config.yaml
model: "image classifier"
dataset: "photos of plants, animals and fungi (iNaturalist)"
train_examples: 77898
image_size: 32
crop_scale_min: 1
horizontal_flip: true
translate: 0.12
targets: ["class"]
num_classes: 15
arch: "vit"
norm: "layernorm_no_bias"
norm_position: "pre"
activation: "squared_relu"
mlp_ratio: 4
head_dim: 32
fused_qkv: true
bias: "all"
qk_norm: true
layer_scale_init: 0.1
parallel_block: false
dropout: 0.05
inner_norm: false
moe: "expert_choice"
num_experts: 4
moe_every: 2
expert_mlp_ratio: 1
experts_per_token: 2
shared_expert: false
patch_size: [2, 2]
layers: 16
width: 192
positions: "learned"
pooling: "mean"
label_smoothing: 0.1
loss: "cross_entropy"
residual_init: "zero_last"
optimizer: "soap"
beta2: 0.95
lr: 0.0025
beta1: 0.9
shampoo_beta: 0.95
eps: 1e-08
precondition_frequency: 10
max_precond_dim: 1536
one_sided: false
adamw_lr_other_params: 0.0013
grad_clip: 1.0
steps: 8400
batch_size: 64
epochs: 6.9
lr_schedule: "step"
warmup_steps: 840
weight_decay: 0.2
adamw_weight_decay_other_params: 0.05
Rows from block 3 of a small image classifier, named by matrix and row number. Rows with one number within an expert belong to one neuron, the router's apart. Each number is 128 + 24 x the weight over its row's rms, rounded and kept within 0 to 255. All counts start at 0. Numbers have three digits each. After the name is the row's rms in percent of the matrix's.
Before each expert's rows are labels from the 100 images, of 14976, where the router gives the expert most weight on average: "colour at peak" is the nearest of a few named colours to the mean colour under the peak. Only what is clearly more common there than usual is listed. The data: photos of plants, animals and fungi (iNaturalist). In brackets: how many of the 100, against the usual share in percent.
# router: router (model.blocks.3.mlp.router.weight, 4x192, trained with AdamW), inputs 128-191
# up: expert up (model.blocks.3.mlp.up, 4x192x192), inputs 128-191
# down: expert down (model.blocks.3.mlp.down, 4x192x192, transposed), outputs 128-191

# expert 1
colour at peak: brown (66 vs 24.2); orange (32 vs 0.5)
router.1 097:113160128136146131148163129138114126120132123102143138124131152140156071066127118094126132106136146146107092145173164109139179160115136131099149132115152118168123084101120119147150105125132112
up.16 104:090134113093144144139107138140127131074124101136111130164158138174150122117100140159129124137150114153096129098120141172165122117095153147149137136131122127092153149139160106136162128110126141
down.16 103:099113112144171160130155132135121111128099152121113143125146106084104158127133135110108129117118123113118132165115098135104142097178127125163144119178066126121074126112166134141130091104124137
up.17 087:156090116093131148140085089132152152111165089136115150153147147124111126127122121114102130118139109080118107149132160130093081132101126108137131140129158125158107106089103135139121124096114146
down.17 098:117144125144131156083107139132137129173113155098117110152107164098120154147113135126139117134108104115125129108141134141171142076145118101149165149120111158091121109081123146166103122139156113
up.18 091:164121108106098155128072128139076124130108106150098169168098099166159112116124140209133088120118142138158127153127121118135094137150139147112128136131100115088114114113165130149124157090105131
down.18 088:133136161104145157136106158124140094112135122075126105160119153115108137110130138118144148160131081122106159130112115132192115159162121140109142128095132135111142155102100129138097112120159117
up.19 105:158094117167108116127108129097114150101116145158121087109167084116173127160107110121139115108180115095189124164143134105093111109133110136116114119127167167169126120130128160090181173128154110
down.19 108:174111113095118130112084117178114141148109101095116124162172119095143115107140119124084094144121138082125130156115145109163130121126097087108120134118126136163090110186142143173071084109114095
up.20 129:135179128115143104091167105134123124118097140086118124095133082139106132114121130159120116121093096140151145101110155120091133142138163097146089135107145118167133148119097112150100103121153105
down.20 118:133165123090157078096132134129090177109086094111111127148149136166126114148138133138066122105130143146107129130094095120118136122114142131129103140119100200170116140133126110142177126119146161
up.21 110:124130139138114126087126147137135147122110120127128124108121170133164148111092172112101112145152141103177128140107114181086127104107142121120119167166127138094126117118169106126163146144131129
down.21 113:126165163121167123124076106172094087148091127076126126121106103175126145120142164151139163133112137166150092140104161128151128155168139135126133126133086098084123164109158121115146104153135162
up.22 133:141127148075133138134120116110132149135121159138169150172110092127133152139178145072111177134121080135090138129119117085119135084139150154097153136128108127127110121136155134120125130166115121
down.22 132:114170124166132110142116113148112149097119163114108135155142161137121176113143107139107128113121128132142142142164124133137116108164115175158185146146086152137129125105139144125172195162081112
up.23 081:181102125191128099143133157119123126096130138136105139132104161168111124097161160124125144142116117109045120154128128125145153100135198107136126121146112137106133146119108156138138200102134118
down.23 085:188091145121117118138112154142121178121107138122154151148121153121150128098132168114090123138129122108136124047168151108095125180112166108133138098125070161113164130138150137123191132106141083
up.24 043:129155128143099150097149132101120103136164080152133089093140113119109094131133099149125132141142137167111148085140172093156125133131137104155103142152144135132100101193097159108077130149146132
down.24 036:149141104092144134151094053119114108130170121115113158119156112090116200133158131159173134095150163111107105137111139108136123163142112142141109117112127144120121158125161121148121088161122110
up.25 074:133119095130128128157115140118118111152168151138123110089151112099153128114118119104143208140128117108149118155155074137123154170140125076175135145133116107129111111088117167168179151162175148
down.25 073:100176147134143164162146115128134149134129141123132129069128146097136131137117123145153098080125109108094147148129135159145142130129109133142140144151154117152080122147108114144135150110111141

# expert 2
colour at peak: pink (59 vs 11)
router.2 104:163146122165155136085135131150129123120093116133183130120102125133122142152068135127158113164093164150119153109102157141152148113131094116118139152108101102121148134146112109114098154144105130
up.0 067:142126125122140156118100123168125120167123152138081112131134078141138120142093146146161126140091140162125124107173149092127132179125143128148167196106167146121168112122116167127141120115133126
down.0 074:125116078159167142139154185133107151106126104159193158070153113123131106142119105138117099123117155123162138155094132161174136123089114102130094114144073116103155142111159122155129146112137153
up.1 076:099148143107115134115143141122121090147129120145099126106120164138104132108089116146120131103136136100150089092138113131121192133135143143122128142131143098158146139169104145117124099136141115
down.1 082:135119132148089083110154126176175148152123104131146125152141137168153158103153156137142167144162112099145147172137125109124137112092114135150109150123134149141126125103177125147136142110135112
up.2 071:106159128156148102112144144141110138155110122138167131098140127149089095125145152166160134149138131107122125110160155109109128134137110140128149074165120149151170119126141096152122167103128144
down.2 071:103118159111127076178146144148183182148122085150147147122123123164132120115160101112121132128125160116138120158118151133139122150169117127082116137153128145105164124117117122132076118136126082
up.3 097:150097178146140145132132080081144080097108105136106144144096141112133126150142084131121154117141151122120144127178104088128149119133118113124128149145123144156106139116104137138164107106106083
down.3 100:144133153138140175135168098130146150111078181081135167175114120120143072160146149135134118121111154172136155105138122126127115135118156121136072133106134114122096129124137122123126129164138134
up.4 112:121128130135118126145134118129124113102092138135143093132122132156106118112127150154132153164113116096160158125124137164142170110132135115139152082109126112159098154106150173110141091172146136
down.4 122:112186159172141067126095078137110115183161135128142094172124120132100115132124129122166094093137129127142139104105170134154139119091138119141142151102152127131154104158116127120116102176107139
up.5 073:089159140149123123158139093113123137146153132151112105118142157118126109131129109089143159128113083122135112086155159108118141154122116127128125142136120101089100121138146147134120122132124110
down.5 088:125104120172140157128149105121114136107112139136123145147162112175127182125157141130118152135147105111117169125095156135122137103090098140138117084137151117127157116089112081131169138155133139
up.6 081:114174137147134092115101103126114105110087127118114145110123175099141171161145121097145084155134136147109124085086097159122119091121107161154116156112173130148111115127134114134072107112119117
down.6 081:122160122098097122133154131075147087148107133130121131093170102123150085130115122134121083122148108142119088072184101151165134104138146115138098136143182137108162124166096143123160114175128116
up.7 119:093128160155124159105119120138141105113102135176149148120130106146117099175149128144143107096175106162143139146145166118133085112151127146132102140115125148112106147151112085145093155161133127
down.7 126:177090124113075140106137152110102169158175068114144150167100144104126142125154132146151116135144143173144124116101136115168131126181122143133098101123196131155160143162104125135146140112147123
up.8 088:128079107090149173124147156143124090107127163156132101150162180131088113131106148134143084104147108111155147139120126101127165128129161125130117097141128140152133118106155113106109086178132155
down.8 083:120097158092128097149142109133092145136130143131109113147139129154141150164127127109156186134116114175115136135162165086149117143060142121170103165106154157159158139163067148188141106137120113
up.9 086:122086123151122154181143125114117125112130159137181147135125112122121123135132147134133119146101113109127185123104129105084112117113140121137138109122126118118098131099167114106159155133192114
down.9 089:090156130039132078136131149138095139096101127101110097125159136159120147153125121158082178115101141162139099126112121083119151154160154121122157162148155128060174124102112128125126088112135153

# expert 3
colour at peak: cyan (56 vs 2.7); blue (26 vs 0.4)
router.3 108:126109096145137144122120107087144128107138152175133127137159136148113123130136125104145118111137099129170166089126117096099101121123120124166147120173125138129118152097121166110145112131155139
up.16 108:155121147120072127129101127120147160158143115158104098130066116138109127156096131140111130098129109117149137114150151135084094110121163133116180106133090118169111158160106186130108114180151161
down.16 103:093122104113108117121121174146123073095125110090136122123097154155156127124109160117161082156110118129153110109139130070121116124111125102099153146137138113127104115112115131120134165085118141
up.17 089:098115117139087122123093131128117117137068151099119120119133094155134145129108183135111108137132169185114152105097103161101183114107101105169134126090105128144109076162100099105106127108156149
down.17 109:106101114148089199122137148091128161135068184127130154109096155139116171122127153117158100155129138132132126125139099163145114094141099127099077079137092113135107110152150137114151146148142154
up.18 080:149170154131092165166114136128171127113127123154116135119120139069133141133113099113096112115118101145122131170098117133146124153172130097090117111088105105185152099118129115144144141151135151
down.18 091:107144159082115111133115093096154113144165148150138125091128119129140154146137139141151135125111121108164135130154157134108132117117119083146145131161084158147170134143070126131154075137130155
up.19 103:093136107142169141182146130137125139144103152083112168162141141142152131105091127143136164102109147120143116158138139113115135117115122126108134181168186129096122091131112102124172116148077134
down.19 102:130160121113130075095141090107103120133140123074179123196139134096104090138107122125107146119108116153132095139129150113126132171149174121128103132170093105110117154128146121120140089138115157
up.20 128:150127146161129159164121156117150184170152080070117118152150128153088146103100154137112141132160098119135120112123132162150171123125121093109114097182109144105101144095107158101121131101140146
down.20 116:122101064091107092040151083132107116088116157126142098149123143159131149122136142149142108182117134109127148137122163135109107102117135133141142121133158139145097130138098149087120122152102102
up.21 070:115086096142125089095131127121121138133119150131166146108136102123111099149150107126094138131151124143100142174091131156101079179136102138136104132131101140094165111139110165126144197098099117
down.21 073:133133164117114145134132103144141154128134098158112169093156117111117158122133107123098127150098145080105191157141089127121122100102147101146155142131187137119112128150142193116127115155105091
up.22 076:139101116133097143135140129127114163166127136115140156154085143150169112143116157068110100113111141138116122138170122146126105137095122139093142098092128142127092138147134097101132086176155102
down.22 077:130126143109145136081140107113091116152103095163119127131197133167124137168131107138119109132124122112096077176122126106134123105094121152146161152163120112177097104185114118124100182138110156
up.23 071:155137096162123152126104126107108152104133137158138129109087132128103100161148109161173127123131158076105126121103105106170108096137128144144133133120094118111154132144094156114098171137136124
down.23 079:130120111129143094149104092122129109114103119119108114125080155182113123133150110136134158120146126132111092132106165121083150160119147101114155167145185108097062173112150082157175118085131131
up.24 107:163145145090133145118140155128106147131138108101102148155087120115143097172136117089131113123158123107110094157140173135143135172175126138148120108124178113136093071081145128148119134129138116
down.24 101:128100081142139094111128111169120164116115125119101120136103162114126176147155119158177109119113168169152093098183130136090138098167105136121144129151115146166155165148127114109153131123103158
up.25 073:159101135103135158126123120113094131112113089123125085096106169094141108160148195170158120123077168160171091088125113151084153140118123091102124106112108140130127156104100142174141099142141139
down.25 081:104129144102071142161142147168133124168161156141131114122166109119116125137101105165121124154137140075133122143170125160142157138112168153119134118123112114104078127125140145152143172101156116

# expert 0
colour at peak: grey (93 vs 46.2)
router.0 090:139115099125124125129099156139129155107128111120122185122111105133148123161159116133152160092111147128093173160119153168096097096167086108131084148108069172078105139140149094160132143136139130
up.16 100:148128111107095093145172135103168153119116153108111096131123097101129152141108112115142137103157093140131108134150180102119095114135067090124134099163141157140081130127146127134119128098144110
down.16 090:133075143171120103152138142142134099109103140127101124122111109168118146139126106134141119108128155120122110125130135115139120106129115122135111124132110101106130115086112188115166155071132105
up.17 113:115132139151169136076103134119118154137117105131125150086127140102115103116155127175111137154126161115160107142118173163097141173098123148092105135153125078162167134141134138173092152104117152
down.17 122:146117138151160154091125115145180144100117112115152140133113083128110177134108128143152104094142116091144163157094134148136094103156130171133086105104140132141141122139093123083114113136113101
up.18 099:114149098140148139102092138129132171124116130158129129154151154143100076128140161131145112124132096097137135145146131129105090134120118160125110168108083102120145127137101143157092097115112139
down.18 106:143123140113136185141133163155109117133155138099140145105143126118129099127103129139178125169130135140149079160138116130069124080110188148170142161093165114169151138135119142099091166125094116
up.19 107:087136133141153063109125109124112131161118149097124153087087122121090135125129116119118101120134098150132137123134140101110125135125116156149149129089128107106124107144135136069125130168140081
down.19 113:125117126110130133143113137107164139115114154142129122135157116160122118179099125139108138098091114156148098097131088101143120172170097114147187192122151113152146160133110094117132109167095166
up.20 104:117117149147121101125102140077137116110097124103085115090122165094134118104114100107169132109149143147135099138089155137135125123120176133147119140142144155140149142119151120144124132178183123
down.20 104:125128072108149101119194133137150128162157163105129078126075148133113136142160129122103189140196135116128153189145168116125115143143124129136170123116131089081132120142103119140155114134131163
up.21 075:118092146165124114108166089103122167137072146126118091130129115138098115133088150123152120163141121147120167118164139121123130148112131131134109124131141112141139141093162100150138186122097104
down.21 072:158145132135101180112111145128103111168183103096108109147134117126125146158111138077140124121150128125116127139120102107088126103133090192119170111140132137151145137170090131125156146111126129
up.22 126:118102081085121169120124159111118100131125142120107114113154133122105123126137106089086142126145096142084119127162129122140089127154123161163116095114129126154145129120133135175158096124155106
down.22 124:117086180137128114174143132126133087107175158139128151138096119141162152110152103167141059152144120121159100130113110156134120132106108103154167144142159145117117113119154118120163158131125113
up.23 103:083123144166143143154110138139104152101121146160102102070112114123076159136169111127120103109123096145121146071093158128109107146130118137123110095152108088129106114146123115140120177141128133
down.23 099:113142084169130119119103123125122107092118149085136121132122134098131120101129117159133151142130116127166131138123156113102137100131103137162121161139126142121151140098181123125166103174099110
up.24 114:100087111126146083122112149120096119155155108127113132096151149121138122166141129159129107100156104128106100124152126142135119185116118104106121110095126141113155120124130080152109140136121123
down.24 114:127186099097136129101121130150131158150108131090119104128101128115098139111139107131148135128198109152144135082138129127110111099139117137095121145168114137166119103124151129141151136125142154
up.25 083:130133175176126141099129132127102124080152125129085117120144152140124115144144129169128129065109135153142129148120146153130096140101145139094104109146131100121120132134137152105120163117108095
down.25 088:131115140102149117117098116095155134102122089127135115162118099094149142139148113159153101159115136134110138145129083150116129109095096096149104133101147151161104131149178119110151131122149132