config = dict(
    arch='vit',
    model='image classifier',
    dataset='photos of plants, animals and fungi (iNaturalist)',
    train_examples=77898,
    image_size=32,
    crop_scale_min=1,
    horizontal_flip=True,
    translate=0.12,
    targets=['class'],
    num_classes=15,
    norm='layernorm_no_bias',
    norm_position='pre',
    hidden_act='squared_relu',
    mlp_ratio=4,
    head_dim=32,
    fused_qkv=True,
    bias='all',
    qk_norm=True,
    layer_scale_init=0.1,
    parallel_block=False,
    dropout=0.05,
    inner_norm=False,
    moe='expert_choice',
    num_experts=4,
    moe_every=2,
    expert_mlp_ratio=1,
    experts_per_token=2,
    shared_expert=False,
    patch_size=[2, 2],
    layers=16,
    width=192,
    positions='learned',
    pooling='mean',
    label_smoothing=0.1,
    loss='cross_entropy',
    residual_init='zero_last',
    optimizer='soap',
    beta2=0.95,
    learning_rate=0.0025,
    beta1=0.9,
    shampoo_beta=0.95,
    eps=1e-08,
    precondition_frequency=10,
    max_precond_dim=1536,
    one_sided=False,
    adamw_lr_other_params=0.0013,
    max_grad_norm=1.0,
    max_steps=8400,
    batch_size=64,
    epochs=6.9,
    lr_schedule='step',
    warmup_steps=840,
    weight_decay=0.2,
    adamw_weight_decay_other_params=0.05,
)
Rows from block 8, named by matrix and row number. Rows with one number belong to one neuron. Each number is 128 + 24 x the weight over its row's rms, rounded and kept within 0 to 255. All counts start at 0. After the name is the row's rms in percent of the matrix's.
# fc1: MLP up (model.blocks.8.mlp.fc1.weight, 768x192), inputs 32-63
# fc2: MLP down (model.blocks.8.mlp.fc2.weight, 192x768, transposed), outputs 32-63
fc1.368 130 [156  95 145 151 162  82 109 133 114 124  87 141 129 130 120 136 118 114  99 182  97 145 157  87 110 153  89 121 151 106 108 128]
fc2.368 127 [157 141 175 121 125 123 127 138 103 120 177  97 139 132 141 120 153  80 106  92  95 166 142 154 165 148 114 104 138 124 102 118]
fc1.369 131 [132 119 125 123 106 114 139 143 141 150 162 115 101 146 138 114 133 103 130  74 154  61 153 113 104 125 113 105 105 146  91 148]
fc2.369 122 [101 175 150 131 124 112 128 136 156  95 127 116  97 130 117 129 104 135 146 116  81 169 155 143 143 159 140 111 121 148 179 155]
fc1.370 105 [100 119 144 117 167 124 135 154 155 153  82 180 173 123  89 131 143 106 155 134 151 123 142 112 129 193 112 143 106 151 131  81]
fc2.370 096 [151 121 132 123  80 164 133 107 109 108 127 161 118 134 123 121 132  97 139 103 125 135  83 133  65 113 127 123 140  99  65 168]
fc1.371 069 [163 124 133 183 126  94  71 145 133 138 100 172 146 137 114 113 118 158 176 119 126 117 176 110 126 147 134 147 119 134 128 117]
fc2.371 075 [125 113 142 145 100 141 167  97 130 145 155 122 188 108 151 151 118 105 152 116 155 159 103 116  80 161 134 140 133 116 112 126]
fc1.372 050 [146  99 117 103  96  79 118 129 148 175 117 103 100 147 135 141 124  76  97 131 142 155 131 130 130 152 111 103 187 111 145 173]
fc2.372 065 [159  98 147 133 132 101 109 135 117 138 123 110 107 159  85 127 200 167 136 145 142 129 103 142 122 146 109 102 134 133 144 153]
fc1.373 103 [103 163 143 110 139 152 106 144 122 177  98 141 130 130  97  82 120 166 124 151 104  86 141 137 163 143 132 149 121 145 153  79]
fc2.373 120 [123 162  96  88 118 108 170 128 168 113 152 141 113 168 130  92 138 106 125 152 142 146 120 150 100 157 102 103 122 133 168 128]
fc1.374 062 [150 145 136 131 152 150 112 108 139 114  99 155 109  82 143 114 117 118 111 154 151  97 139  95 116 134  98 101  90 124 145 131]
fc2.374 066 [153 135  91  88 110  94 141 102 145 153 154 165  71 135 135  82 116 136 133 173 122 113  97 116 207 125 125 136 132 126 138 144]
fc1.375 093 [126 119 161 124 142  99 113 134  96 132 104 169 103 160 138  95 123 113 119 126 127 123 129 123 127 108 139  78 173 150  96  79]
fc2.375 098 [146  99 145 106 150 137 174 135 135 150 141  69 147 117 112  70 106 101 117 114 119 114 112 131 129 151  70 116 121 130 101 124]
fc1.376 134 [158 121 151 146 129 132 133 106 105  71 118 145 107 140 164 124 134 119 175  90 125 156 130 129 173 129 146 135 113 133 149 109]
fc2.376 136 [ 99 118 118 161 143 131 130 116 124  84 129 131 133 121 158 153 114 111 125 121 108 142 118 138  88 130 108 124 136 105 158 139]
fc1.377 148 [135 142 141 138 129 140 163 141 101 182 119 103 135 120 132 131 181 102 114 113 110 151 128 157 114 112 146 134 118 122 119 131]
fc2.377 133 [132 122 129  97 113  74 121 112 149 107  98 167 120 135 146 151 142 115 130  97  87 166 100 132 133  89 137 149  90  84 118 127]
fc1.378 085 [127 121 118 168 187 117 140 107 140 119 119 137 133 131 201 149 110 130 137 135  97 146  92  98 129 167  94  87 124 150 135 131]
fc2.378 096 [175 118 125 141 108 123 165 156 166 128 149 119 141 142 131 130 104  95 188 103 109 106 113 101  95 124  88 138 120 133 127 146]
fc1.379 073 [119 112 104 119 109 122  76 116 134 105 159 194 129 152  52 137 129 128 116 154  81  97 118  91 137 124 130 159 144 123 163  86]
fc2.379 066 [134 169 144 101 135 122 147 155 106 132 116  99 127 169 148 157 151 111 148 120 128 121 128 105 170 165  96 145 118 147 115 104]
fc1.380 073 [114 132 153  98 151 147 147 172 139 118 102 163 164  93 103 131 129 134 136 114 127  94  68 153 108 146 145 161 166 158  72  98]
fc2.380 082 [145 165  97  88 117 141 196 142 149 139 123  57 133 126 118 103 171 159 141 150 144 143 111 116 132 162 159 152 107 152 172  78]
fc1.381 050 [ 76 118 100  91 132 115 108 117 154 154 136 128 146 161  36 105 102 111 130 154 113 118 121 160 136 113  97 142 151 132 126 193]
fc2.381 048 [ 86 100 131 137 139 167 177 122 110 113  90 116  83 111 142 140 120 111 113  90 151 148 126 146 152  99 124 134 126 115 102 124]
fc1.382 069 [147 102  84 120 141 134 125 153 143 143 121  82 171 131 135 158 115  86 112 143 136 100 117 156 150 103 151 124 165 107  97 135]
fc2.382 071 [136 152 151 166 127 145 138 124 128 146 151 142 120 147  91 124 166 140 103 114 132 147 113 115  82 139 118 114 133 116 121 156]
fc1.383 063 [ 99 155 177 147 151 110 105 127 138 159 151 102 122 110 123 112 126 136 131 123 109 162 169 159 149 132 138 155 132 140 119  99]
fc2.383 060 [109 151 111 142 110 146 167 129  92 116 149 150 120 132 104 143 139 141 131 122 101  95 148 156 135 140 123 147 141 132 141 120]
fc1.384 059 [150 130 104 102 135  90  99 149 161  93  89 130 147 143 127 159 167 140 102 154 107  70  67 148 163 118 116 116 131 174 108 100]
fc2.384 060 [173 146 110 105 111  95  87 135 124 130 152 132 126 110 129 172 120 141 112 152 165  88 183 108 112 108 116 159 163 128 122 144]
fc1.385 109 [142 123 127 168 137 130 125 107 128 159  84 146 162 115 123 148 148 132 101 132 106 119 106 135 132 122 134 135 177 109 145 135]
fc2.385 122 [121 111  98 148 160 105 143 178 104 121 140 138 124 122 147 104 101 143 123 174 118 103 163 133 154 150  91 105 135 160 176  99]
fc1.386 084 [ 95 145 113 137 104 134 139 165 148 144 167 124 141  86 169 126 125 135 104 129 114 139 130 104 145 100 109 110 142 133 112 115]
fc2.386 089 [168 137 138 114 155  80 109 165 208 153 144 123 137 115 118 130 126 131 128 153 172 123 147 147 139 120 171 141 125  89 145  96]
fc1.387 077 [102 112 144 155 112  73 133 163  80 156  96 148 103 119 107 102 118  82 156  88 114 153 159 166 130 118 137 121  65 132 170 152]
fc2.387 087 [140 144 128 113 118 130 130 167 114 162 118 146 141 128  54  82 171 106 134 116  73  70  90 113 139 109 141 105 142 128 140 123]
fc1.388 091 [184 109 123 102 138 107 145 134 146 150 122 170 104 103 145  99 137 114 160 105 120 152 105 135  82 148  96 175 131 148 111 142]
fc2.388 098 [133 143 152 130 146 150 125 134 130 123 110 108 130 119 130 123 136 111 122 185 163 141 138 115  82 117 119 144 124 111 112 131]
fc1.389 143 [155 140 130 113  87 120 157 129 138 135 150 125 174  88 115 118 101  73 122 147 108 116 107 120 143 163 191 143 124 125 101  95]
fc2.389 135 [104 161 134 184 132 141 121  95 114 109 105 113 123 110 181 143 156 141 108 153 141 140 147 123 131 114 122 176 133 154 144 147]
fc1.390 092 [139 112 139 143 127  98 149 118 111 130  92 148 168 120 100 100 124 133 195 129 185 135 172  89  86 113 151 139 114 119 142 144]
fc2.390 089 [ 85 172 113 116 115 158 137 117 111 102 171 129 155 128 120 130 124 135  84  87 141 101 126 136 125 135 121 113 118 129 118 147]
fc1.391 135 [124 150 156 142 111 123 150 124 128 151 148 155 145 116 110  96 104 127 162 114 135 115 149 128 141 153 122 162 160 162 131 120]
fc2.391 133 [120 129 121 168 132 154 141 122 131 124  94 166 150 127 149 120 149 121 143  83 125 103 131 123 156 131  74 135 109 103 153 131]
fc1.392 078 [ 96 131 109 183 114  85 156 116 128 154 127 117 140 129 126 107 113  99 133 133 188 131 137 121 130 130 114 132 135  78 158 127]
fc2.392 091 [ 93 156 134 170 176 152  95  96 168 109 143 143 144 149 108  72 115 141 142 132 160 102 107 114 154 138 140 141 113 113 152 130]
fc1.393 065 [ 88 130 131 134 111 100 143 173  97 119 144 104 114 113 118 132 104 123 137 114 101 164 151 154 160 118 110  97 114 142 146  88]
fc2.393 061 [ 92 182 159 149 150  99 102 113 155  96 175 129 142 148 178 139 131 116 104  90 144  90 120 135 101 180 141 131 124 126 129  64]
fc1.394 084 [138 107 135  86 115 121 115 167  93 128  95 124 140 134 152 172  96 138 161 155 133 149  75 134 126 137  80  80 129 140 132 158]
fc2.394 084 [139 116 115 115 138  70  92 152 136 124 118  99 148 140  99 109 107 143 129 127 132 141 124 136 153 105 151 116 121 162 137  99]
fc1.395 103 [152  89  93 120 114 153 141 142 157 111 123 122  83  60 122 119  92 104 109 167 150 130 142  86 166 140 151 108 109 156 135 184]
fc2.395 107 [174  89 113 144 131 109 105 115 139 132 153 114 119 118 113 132 138 185 112  87 110 147 165 116 130 133 115 155  98  90 137 140]
fc1.396 133 [155 103 136 151  86 145 138 132 135 118 135 151 147 121 128 146 157 133 163 159 138 134  87 147 130 148 163 131  99 149 119  92]
fc2.396 122 [104 126 132 100 101 133 119 114 166 155 127 115 119 132 125 149 109 137  99 125 132 141 137 133  65 164 143 136 116 142 114 133]
fc1.397 059 [146 138 150 141 124 176 111  98 162 153  85 177 141 157  75 128 106 112 146 148 130  52 147 147 154 115 133 119 143 156 135 136]
fc2.397 058 [132 135 171  94 147 104 103 148 135  82 169 136 118 128 123 127 127 147 142 107 121 137 108 127  72 121 123 108 142 155 164 142]
fc1.398 075 [146 124 149 125 126  88 133 150 128 131  55 136 109 137 121  80 112  93 131 141  96 157 114 146 118 121 149 121 135 128 105 160]
fc2.398 078 [106 110 152 101 103 132 156 149 147  94 105 120 151 119 148 121 120  96 111 149 130 146 141 126 148 100  75 122 179 150 133 119]
fc1.399 111 [125 100 135 154 150 124 183 141 114 141 149  88 114 103 133 136 159 121 153 132 107 103 180 112 122 149  94 145 132 136 145 120]
fc2.399 117 [142 149 155 131 116 110 138 141  82 136 115 108 152 123 122 123 121 142 100 172 150 125 121 114 179 126 124 135 145 133  92 137]
fc1.400 099 [127 173 150 152 103 101 133 136 146 147 132 137 132 125 110 133 129 130 132 126 136  89 140 152 167 157 106 167 119 182 137 118]
fc2.400 097 [133 138  99 125 116 177 105 172  68 135 117  95 144  94 122 168 117 123 125 163  90 162 121 126 144 129  94 132 179 133 125 123]
fc1.401 099 [127 136 101 129 105 112  96 142 110 156 129  85 135 162 140 170  85 111 136 158  91  94  98 143  95 131 141 149 119  91 136 155]
fc2.401 102 [118 130 170 160  86 132 138 124 158  84 138 136 119  92  79 141 142  88 135  69 133 131 175 101 108  97 124 113 120 147 159  99]
fc1.402 093 [103 138 124 122 120 129 130 130 111 141 123 137 106 154 113 160  94 137 105 123 116 123 109 141 131 126 133  99 100 151 163 147]
fc2.402 102 [ 82 160 105 175  92 131 113 139 108 110 138 124 125 118 107 133 135 170 110 103 143  98 138 115 147 153 112  69 115 112 104 140]
fc1.403 100 [109 135 152 142 154  92 102 129 111 145 104 199 137 103 146 132 151 114 120  97  82 135 170 168 119 168 106 125  89  99 124 140]
fc2.403 077 [126 127 169 120 134 129 130 128 122 118 132 133 152 113 172 120 158 129 133 132 134 169 112 118 138 157 138 105 127 107 117  82]
fc1.404 078 [147 120 148 136 118  96 129 147 130 112 139 143 149 109 142 163 134 114  97 164  92 155  77 117 148 122  68 133 120 125 145 134]
fc2.404 094 [172 129 129 143 158  98 139 111 142 124 120 124 154 148 152 168 153 122 132 101 160  98 168 123 146 166 122 119 150 148 127 145]
fc1.405 105 [150 100 111 172 126 125 183  50 148 133 134 125 195 122 114 113 119 125 123 125 127 136 100 171 118 112 112 112 169 151 156 138]
fc2.405 108 [141 116 128 165 117 107 118 183 140 118 107 117 138 100 150 108  87 121 131 174 133 162  73 111  89 138 120 132 134 134 183 140]
fc1.406 134 [151 133 139 122 107 116 126 120 129 174 114 158 131 133 136 103  82 103 148 163 139 137 150  71 128 116 142 106 114 121 149 121]
fc2.406 123 [146 148  72 150 122  81 123  99 140 122 104  94 103 101 131 140 122 141 159 128  92 122 115  80 121 125 151 141  89 100 102 141]
fc1.407 043 [113 119 134 128 131 117  78  97 120 136 142 161 137 120 127 106 132 123 139 136 169 107 113 125 155 143 139 107 149 122 138 151]
fc2.407 048 [106  91 124 135 135 158 114 119 132 139 110 124 143 136  65  84 146 145 122 142 111 120 129 138  64 138 147 101 119 126 122  94]
fc1.408 070 [106 126 106 132 117 109 129  75 100 163 143 130 112 172  99 105 130 128 159 142 129  89 115 127 146 125 113 161 117 129 134 146]
fc2.408 079 [150 143  99  97 131 171 100 115 139  95 103 152 168 134 109 149 150 129 146  62 137 125 147 168 138 101 133 115 141 155 132 165]
fc1.409 065 [135 168 158 154 140  89 144 113 133 129 123 121 119 165 211 148 117 147 129 118 168 118  93 130 151 114 109 119 132 122 137 147]
fc2.409 077 [130 114 123 137 118  81  62 122 126 113 112 127 146 149 106 130 125 155 122 143 133  66 122 129  92 137 143 106  81 134 147 127]
fc1.410 062 [140  96 159  93 140 123 123 156  91 142 105 166 174 122 146 114 100 129 137 101  99  80 125 127 192 122 110 167 167 124 152 159]
fc2.410 075 [118  95 105 132 156 138 129 134 132  73 146 124 145 150 121 139  82 169 115 181 168 137 115 126 121 117 151 169 179 155 102 150]